config = dict(
    model='image super-resolution model',
    norm='groupnorm',
    beta2=0.95,
    lr=0.0042,
    precondition_frequency=50,
    merge_dims=False,
    adamw_lr_other_params=0.00079,
    l1_shrink=0.01,
    adamw_weight_decay_other_params=0.01,
)
Rows from block 11, named by matrix and row number. Each number is 500 + 25 x the weight over the matrix's rms, rounded and kept within 0 to 999. All counts start at 0. Numbers have three digits each.
# short0: shortcut pointwise conv (model.decb.1.0.short.0.weight, 64x128x1x1, standardized in use), inputs 96-127
short0.0:472500488506500494435487491603501529499528484490527523499489500485540433532507498500500497424513
short0.1:517505508480498474473499484501491502497453495500499491486505486498498497505498499482498493498501
short0.2:503505505499502497507498508500503494498501510497506502500485516507494522506494509477529488520502
short0.3:504498493482502514495493529512503493496502504498504514504508510507496497513485494494497497487510
short0.4:502505494494501506500501503495503510501497501503498503500501506499493507500504503499504489509491
short0.5:507493504545518501451530485495490496507500501443541498463471449497507484539508491512512501501521
short0.6:494519514530499486527481452490498470534492535491500495500497527496476503500517530506348512489540
short0.7:498492445518572479511469500465524378498491439494431573508498503549492523489427543539531560505427
short0.8:499500500494481486504493499481505488495508494503499498474501503517493489509494505513497467476508
short0.9:499500496494500501495501503501501509500501502509493510500505503501503505499499498508506497509500
short0.10:495500505500495505554501496503496529540502505494486500477492549511497503418499492543482500521476
short0.11:513490492446520575473488479500498488494501489473493511518366591501492509448512430499456505546497
short0.12:507513534492514505565511541507493518500457550499538501546497467499498494496476549504510478467516
short0.13:491490497493498509509459500476501516507442512505540501503495508500484473502461499518529413498484
short0.14:499501495503498503487495506503457503506502500504497503507504507500496494500506496507501498540502
short0.15:505521462503502501490569530488500497499488498469511501509524500422508488517493499491575438435501
short0.16:499496469481517501262503523539539500477536489496491502479498494505475500549524464502511547568479
short0.17:492522500494508513427507505499494494496477527486500484480497488501497489481503473502500480501480
short0.18:497516470450504446495465500483499497529431502502517428497514496462502501535535544499523460531451
short0.19:492485498499505518503508474501500497494531474492472531494415502438506496499448503491419536488517
short0.20:502490500503506511497478499544514506507503512503482499509542554498500506508498462501524514522496
short0.21:497499496503498504497489508499499497497500518523498507501524501501499530505517491503490502503503
short0.22:492541493486502505502541538494513498514521512490527499502518429499511491514506583515461550501502
short0.23:495501487518499513497509500482511508497488515496488503506497498523495499530509500504499485584488
short0.24:503485484391487502509499485530491504538547550535525466498490526511528488593482477494499562505500
short0.25:496491489500498503500494494493501487503502522500495505507518497510501488496472504511510502502503
short0.26:485500492492495465498468509502509476492508502496490493498504505516494503531511495498491502502516
short0.27:482477500433501531478500500404547501442479500504493520499500498473500509543539492504537433524470
short0.28:490509496507507492493506509436499478498529509499500492496512501504523496538471516485484481458484
short0.29:515497514493506524499505503458498499505495521501507503505508512501500508514492506507533486497509
short0.30:491468526485500497499437500485497521533473495497528506509500501506519495498488500515505478495496
short0.31:506498489500506506497494500483512483490517532500500506503501498500497500501500500491481495474497
short0.32:492497501494500500492497505494504488494502506520491499493505497501496505505498493507504497511497
short0.33:508516492522496487499505507512491486502480505477506509498487485493501504487517527498425504502516
short0.34:490508493503426520467504530500494445499440628534504408444578486491497501508524475513553499492528
short0.35:478492499498499522501475548506499502494499499447500506498503517500511493499494504506503501518515
short0.36:499489507491488487500472492500499496501474492520502496500504495508511517510502500500499495502503
short0.37:529513500529538479478448468505509485499508502516508500502467523438483502579501433495519545499483
short0.38:555497499452501521563501506505498549494465420471555512520542486496508474480500669496548474491498
short0.39:511493563371582491500521499318524514530523438454588455513443587519499529391504416486472479581484
short0.40:500495488493498501501498511512500492481503502502506502501496500495502521497493489511512497515502
short0.41:511464500473486511488486496468502493512505502500505500510500496501480514493491513499516491501496
short0.42:490492504500502504556437509451498499518483537500536504505496491461481519477497516479511441503495
short0.43:498500497499501509508493494505513501503501503514489512503499505502498512496503517501499499504500
short0.44:473478492526496518498474484504510501424512502538449519499499476503523510502478502537606500491459
short0.45:489496506542512514492541488499480494506420551478496508466454527534500503507500477497513500551494
short0.46:511501513513518497476537501502485474500501495476505492495498500494496480502453533510474501491496
short0.47:509499485469500506498505503500511500501477502499501508503489501504497504502502497496500500497499
short0.48:468500495510518491476499508462505496486503511576489493481498453502498511501514480548488510504502
short0.49:516513512410525541497503512527500500498469446483518506533526508442531500538496554465538455510495
short0.50:470496480499539501499502520395515476505492493505528511496410436485470503517504560539452518537503
short0.51:590428523502573586338468436856570458497486502494481604491511601488578509491371410479548537507496
short0.52:499503499502504494464458512429491536504504420509515501530499503425485508508499536502488520498484
short0.53:504518465502487518512498508482438562569497498506521575545509448435492476481453528454338430498554
short0.54:498480498476478506533499500473481519501511541498495472475565482559512494492494497534494475463505
short0.55:508502498499499500481499499483499500502492499502503518501506505495495517496500501500526490501500
short0.56:500500503479493465499490506483505505506531488502482519507506519507494500503497507501498500501511
short0.57:500497494491501503498499501500500498499500501504499507500502506503496501499503500498504497507500
short0.58:499498494492501501504498494499499500500500502508499504499500507502496504494501500502500494502501
short0.59:502502490479496492540500516479485510482500502509500489501480503503510509495506502490478492578500
short0.60:483501497526491503498498499497515498485515573496494458484553502433498513471505442494442546476519
short0.61:473505510497502534465447443542520471510513500478493505507534497486555511564501536465352614498404
short0.62:502526499499528487463501510500491531514503500491501488518536579544516493475561477487506492440453
short0.63:477468477510501494480500519527532482497500520513483525489490501497508498500495449489498531505478