Rows from block 9, named by matrix and row number. Rows with one number belong to one channel. Each number is 500 + 40 x the weight over its row's rms, rounded and kept within 0 to 999. All counts start at 0. Numbers have three digits each. After the name is the row's rms in percent of the matrix's.
# convs0: first 3x3 conv (model.decb.0.1.convs.0.weight, 128x128x3x3, standardized in use), inputs 120-127, a 3x3 kernel for each
# convs1: second 3x3 conv (model.decb.0.1.convs.1.weight, 128x128x3x3, standardized in use, transposed), outputs 120-127, a 3x3 kernel for each
convs0.16 101:507500506492498495500502509500503510494501498474501499512372581364519472514503500485498481462457558565547511496534534501526525512521515500501563461434540497492514501490507517429548510494500533497516392511497500438468
convs1.16 099:471493519437543499520502382517494497496499508500499485502491425476487634500504498557497511496497499479499500506501476593458514467453536507480474430510506496433492569483499503540471480489487505531500471391502510493525
convs0.17 042:472472447496481486439420485518511519491415504513519501508507457497496501498526505415436496482497500451566479499509482509500502500499535499501499453504394501501497527534483514505473507511566540589525488577518543619501
convs1.17 051:501451495491454514499470539511491581503511537520501505535496503500500497496499497502580526572527520500511508501484536495473487498481501516515497489476575502460521479510555560547537534555501660508487500502493464493500
convs0.18 098:502471497456532536527512522483495477541489482484520544493476515495497517442492516505411500501502498604509389499503462501631501502525583493577528484424486490528491506389479396562502456513465402504501472501493398479539
convs1.18 102:479451496490597493504549500427489504569521462500522452432484524426508501518503496543448371439491472520552500444501500439418472501499494500479485462502529487501496500503501506416524504495538474487595501496488544487519
convs0.19 091:477489414504510542502579568501511504499496503504504496522488494509492502518577594529579442497500511440409509497501519500518507423523492491500502451500448480526500480646448444501520511503633413462703580494494459557547
convs1.19 104:501409506525501503553519608490489515508442491498499501453411499480501494496504497481683509490490472494496455534499653501504489484504442507510527501508500439502503419511509487496501559395490474496498500506504310530800
convs0.20 047:505609593491485501571503521475446489484503472502508454533499536444502500490500502514490536499672432496493650527499407529431501501488506530500524516420497511500504509497503501509503549500501473501537495409501522486537
convs1.20 038:444450436487487572499460500496485505539498502505473500470496494481476515498454490584411500480504502495510363499501501489515506500496514490514561541502542538531513467494431480495504504482492494510508511502497466473496
convs0.21 100:499605517506501525502498493499497526539511517509438479484502522510540500504513488535459482492502573501507504466511503483543580503468482455507509494467627500510503485576468498482498500499485453498508389526608494475546
convs1.21 103:459522596505490500484335479499499503476506504498528484498479513495495494498498500497500460501465485495495537501622522395496498499498500492501508412514507506499489498521518452501518500481497495505426495504503518480524
convs0.22 095:502489484494509548466565505503534502462493499500344532501524502438481480647430496500567430506476505487488481435511501520495505501519463508500501424499521503412506579501453515518501501519514453532488503450524515464529
convs1.22 105:493519503500503499497503482338711487515506501502388517501534386558565498533395542472619517554502535554388505561501516502514520504500544561528507490493476512536503488518498497491481504502495504492416479482500535428677
convs0.23 092:571509501537458501521538514499472500526498498541518487509505494491497468536498514504471394469511528495499542425538473568512531501475489500504472451535597478500756465493497491496439508497625496489476378449497505499551
convs1.23 096:494499499485518554500500329530497480493486478502391481460545501484515504506501538494478456521486478527490454506495486495510392470501630364463496494501517563529533484514503500501490480463508449434499497481517571499477
convs0.24 054:550394490546491511435510494494499482494441500499414505483499478522521531558497568526631488532499523492617505518498500497498502496510516485484486467518505481442486586492540501491507502507531513465478438480527453499435
convs1.24 044:564507499500497495496538459508493500500489527505499502500433476467498466503495532363547542502515498506468528501502487508503498526503500491492461495515523502501546514468486507504493475498496502541560537498525877535497
convs0.25 096:469505500500502570492504534532499490524510517510501497498503458509520499508576502485507519496463488532517504522502295493500504265529565398501543437480429535431514483533424502479504500496546491431552458514559498483514
convs1.25 097:562488489456476528504536503513501496481443508499515501460441473493471492576497530470498437502501489475501500481485666549493523777496460526575504500505512483502613490484501487516517545493498497503461468497535448491537
convs0.26 100:498512411498498432519513507500492503513508501492502500500551492581413507528665434511506490505251496503505475507500528486511500507534598500424445503506525556554507499488501466478498559516511507399463505485463503627500
convs1.26 109:498503393504661484501512503491500497497470524491477490499461407499555513476517498502516497471737468507340500411486495529489502499505468500511479511487501506513512501499430494500518499510498464405682480580498451770493
convs0.27 095:474477468488544476536483486473563515498504525515444500488504523500450578513575516532551476493454489483565520487508516543589520519531500573492465523491503502505489508491503499508391462505469475483472490603510546542505
convs1.27 104:492528490501502487509522442500554447508500509475498556501438504497542506484536499394506497503500457580457498486505485508430470530504489486507504499466501500477491529486506518490499524560515500500490469412613510532513
convs0.28 096:516415463465461518478520500528512500502499503410489517509426493496522507490475491536433502472503425512497641508533510501553496489493497501470483529584499453499495497434425429398500508573542501413494560458546460520503
convs1.28 095:549491501520509505534574499528524549523504494499500502487484505499503509461580492487490501508498499495544470497521465495504487480499494466493472505514516424503506501499506499503499506500500468577494476502500544533527
convs0.29 083:464508494534550528500466483473408342496531534511512516494479500544499483355465502501498490509511501499523528425491495501508470429450496427456491628535500491480491373495575492499507545500510502495497507481565429510486
convs1.29 090:537499469499500474495486540508500496499483484520504495437487680489494493501566524482485501498513468506500611452527637516503518502497533482476484561523500500504494500502423488489463484490669472516571489489497506454504
convs0.30 102:490509518476599493518491506503498501633435494446499534507475475548487523459456559492492500499473509478557521467479499495518509475470537529511453590458409476610542494523494500544516499483489504505479502489500455534532
convs1.30 103:490515502500519532505496515494517515473498405473476498501500511507502494500516477416531495492417686501495524516502510520521457500502421498425500608531514482494498531519498485453498499498484499480517502505500504525352
convs0.31 094:520500510503493521491474539480495464500496496510401504491500474482568494499513512516417504509403447499502501495490468504521508498518548498493477512437494513500519483492413505418493511476421490576480500496498492444556
convs1.31 100:529525489497505458562500500472502501500487500499412530495501487465461504507501516486491482509530435509576481504465497504472476576501415513501498492480468469499518497477503493488503623483489463592503499480450506327583
convs0.32 096:484480514430455503505494471491493553504480505506524499493506498475533591501508668584450472539475469516469514480490500366499504491515488586549499499480435369509501490457562499508515423505520520517462444484431501526549
convs1.32 100:497506504499500487501531494504501567466504507498526486403485500318505500547534493558505498504481497464506413495468497500504575530508500473506535520527496536483456505499498501506516459493461430485491618500559482502510
convs0.33 088:407520509505495467498513497514500522509506497524501496513492540426527506521529549429471494507580499584477481510536566499501516549548530460502522416423503749439454500476494497483482502500401470502497494479473597493495
convs1.33 097:478504498502526507512532521498498437499495469397505504479509510526481494492597509416486501492488420499484502496446376498490499499499448571610479481499489496524452596493492527458492497499500499502479503443495501499504
convs0.34 103:527505508515501501485381437495502501503515507511498500544457546496516447487501474650451486503512506496424500499474469461511492477486516451496532522502479503506479511425513518469528503510491495498527517480426494499489
convs1.34 111:497575508609470494527461496481499501489494474457484530500478497561507491472506407481476463474504517500514439500508503511509500509501498503536505503507529475504526530472446352501482470574500499517500529500500440504512