Weights of a small image super-resolution model: 5.55M parameters, activation silu.
Rows from block 6 of a small image super-resolution model, named by matrix and row number. Rows with one number belong to one channel. Each number is 128 + 24 x the weight over its row's rms, rounded and kept within 0 to 255. All counts start at 0. Numbers have three digits each.
After each channel's rows are labels from the 100 images, of 14976, where the channel reaches its highest value: "strongest on" is what is common among them. Only what is clearly more common there than usual is listed. The data: regions of photos with short descriptions (Visual Genome). In brackets: how many of the 100, against the usual share in percent.
# convs0: first 3x3 conv (model.mid.0.convs.0.weight, 256x256x3x3, standardized in use, each kernel summed), inputs 156-207
# convs1: second 3x3 conv (model.mid.0.convs.1.weight, 256x256x3x3, standardized in use, transposed, each kernel summed), outputs 156-207

convs0.47:129123096125123201133122177129128128120129133131124115129126127129134128129134116150129131131125126048129128128133132130128255124163115197135128131130129139
convs1.47:160100121129141116000130129127128130140130132145129108111128125129139111113136122107129132130121130107138142124130126198128126128105126110162157135121127125
strongest on: text has "sign" (25 vs 1.9)

convs0.132:155139120114170113085110062157137128125136125111152134130154107114129138101087144131112117126109130173124096133178105183141116134091124152083129118138186103
convs1.132:114124118147122137135095136057111043115108174138166136136117140126146148143131123118216169139138120124115149147170127139144127111117105137138131128111110131
strongest on: text has "white" (32 vs 11.9); text has "sign" (28 vs 1.9)

convs0.208:128182129123115137127124128139126131145132121101181150130127130123117123138119146128198129129149135128127127126208171133131128124100130131117128124053140128
convs1.208:131134126128129132125131132110131129118133113126130126131144128124134129124127128108000132133143106120120145136090132132132137095126137110131115108129100122
strongest on: text has "sign" (26 vs 1.9)

convs0.52:133135132110134120118140124133122134138133138110119092128131132115138140125150130140129134134138108175131122124137121121149108121190126126167143129124135130
convs1.52:142122121144163129122155130139126125120131130137136134137112152123135126128120102111141142146136140144117108139125136132119145139126007144105126101125065123
strongest on: text has "white" (31 vs 11.9)

convs0.123:082173120130115164138091153255154103157106185114189153110116141123156126144110082073130124124146108086122132138095129111146149126116162127095133100120149128
convs1.123:127124194101116128121139100153246165130132112119096120159134121107130103131135135134141140104129132196143119196120123103153128122116128113149130162149132127
strongest on: text has "white" (32 vs 11.9)

convs0.78:123147129198133069135131142122135128133084129151107096131127123127122120133110109127125131120135108119126166132131116138124121128106123124086136159173128124
convs1.78:071189126138127130142131143130116125122148131130140108132124141086139117115135121141151118053131146173124153122136137104151109126148129134137119097163065148
strongest on: text has "sign" (26 vs 1.9)

convs0.220:125124147119167125108118085141121115149135117098117193050130098145126136126132112189153136120132123198126110135116157142099121150108121116140138100092134088
convs1.220:100127095100135130132201129109122133144138129131114135130126154090159133133123129132118119146109113123154137126113117139140131114140092131130149132184116109
strongest on: text has "white" (32 vs 11.9)

convs0.152:117127147130151147113087132027146130139149115144116087099195105132125140133065148097131141129178115114120123130127134153156142138134129138115145133109140074
convs1.152:164132137137118113137113105118112137075127106116115135131132063123134115121122126132136124194123182114124129111137108147137177118119132111111075131120133126
strongest on: text has "sign" (27 vs 1.9)

convs0.13:121168122123124074152171126144131120123127121126118163130112138136138110118095169179139117122144134084111114131108093133138109158204148136072101129141096133
convs1.13:137129132127133128101000141130119096165128134085071124131133122114088123131135131128126123119131127150125131144140109129132135138125126130125142132127135208
strongest on: text has "white" (29 vs 11.9); text has "sign" (26 vs 1.9)

convs0.50:118137119130169127128114179145112124112142130138169156129130136194120130119105129162140123094126124155139131144102129128255124130104109129152140116130121099
convs1.50:133129128142120125130127129135128086103122167109000115129126136075138126118133125121138031213133190120129129041144127085097129121129122130131148077146078129
strongest on: text has "sign" (30 vs 1.9)

convs0.182:126131127142130115129126121111127128128123128129125097152127131126123129194078130104131129126136128097119126137126129158129128138117133167176131122128128141
convs1.182:129119120126120131091125137119129126094127136128131115135136062128142127129122120119120128133128132108170122128124111109125129128137115117133093125150127148
strongest on: text has "sign" (27 vs 1.9)

convs0.169:117138158136132116127132091171143093116124103129145172130114131163133092135070126061121095126139144100133098155130119163165137145073181127117143132103152168
convs1.169:134109119104129138105179124118127109151155190145132134143129149108162103121130124152186102091108081103114168146122098144132080139123122121150129133129117131
strongest on: text has "white" (31 vs 11.9); text has "sign" (27 vs 1.9)

convs0.194:124126133130154153126126126138130127126127144129149124129129130125116137127167126133132127157129125131126127141128119123141124137110146125148129137118136129
convs1.194:090127126128127106141139099152112123129129099118115144136116124124104123121107129119130128136124122123131108140134119121131099128132128112117116130126123115
strongest on: text has "white" (29 vs 11.9); text has "sign" (28 vs 1.9)

convs0.177:129117137125120095136139128124153120115167131117120167125118122196186119100137082102162132133130111082088147147110097114118128123102101143107091132125099111
convs1.177:143131124102151084131120118113116172124136126108110134138150128123102125166130105164110129143150093108133117085151104084140175091134111139141119151094172139
strongest on: text has "sign" (25 vs 1.9)

convs0.57:121128123121127122137135146126130135124133121097186159113114160132082099135142123141136110034137123145151129110125154110128131124142125121197136113132128138
convs1.57:155152124150141098124129121073132126126104107115147128127141134141077126115139092127129136131166119127117155116155102137110059120109112121114124128104157147
strongest on: text has "sign" (32 vs 1.9)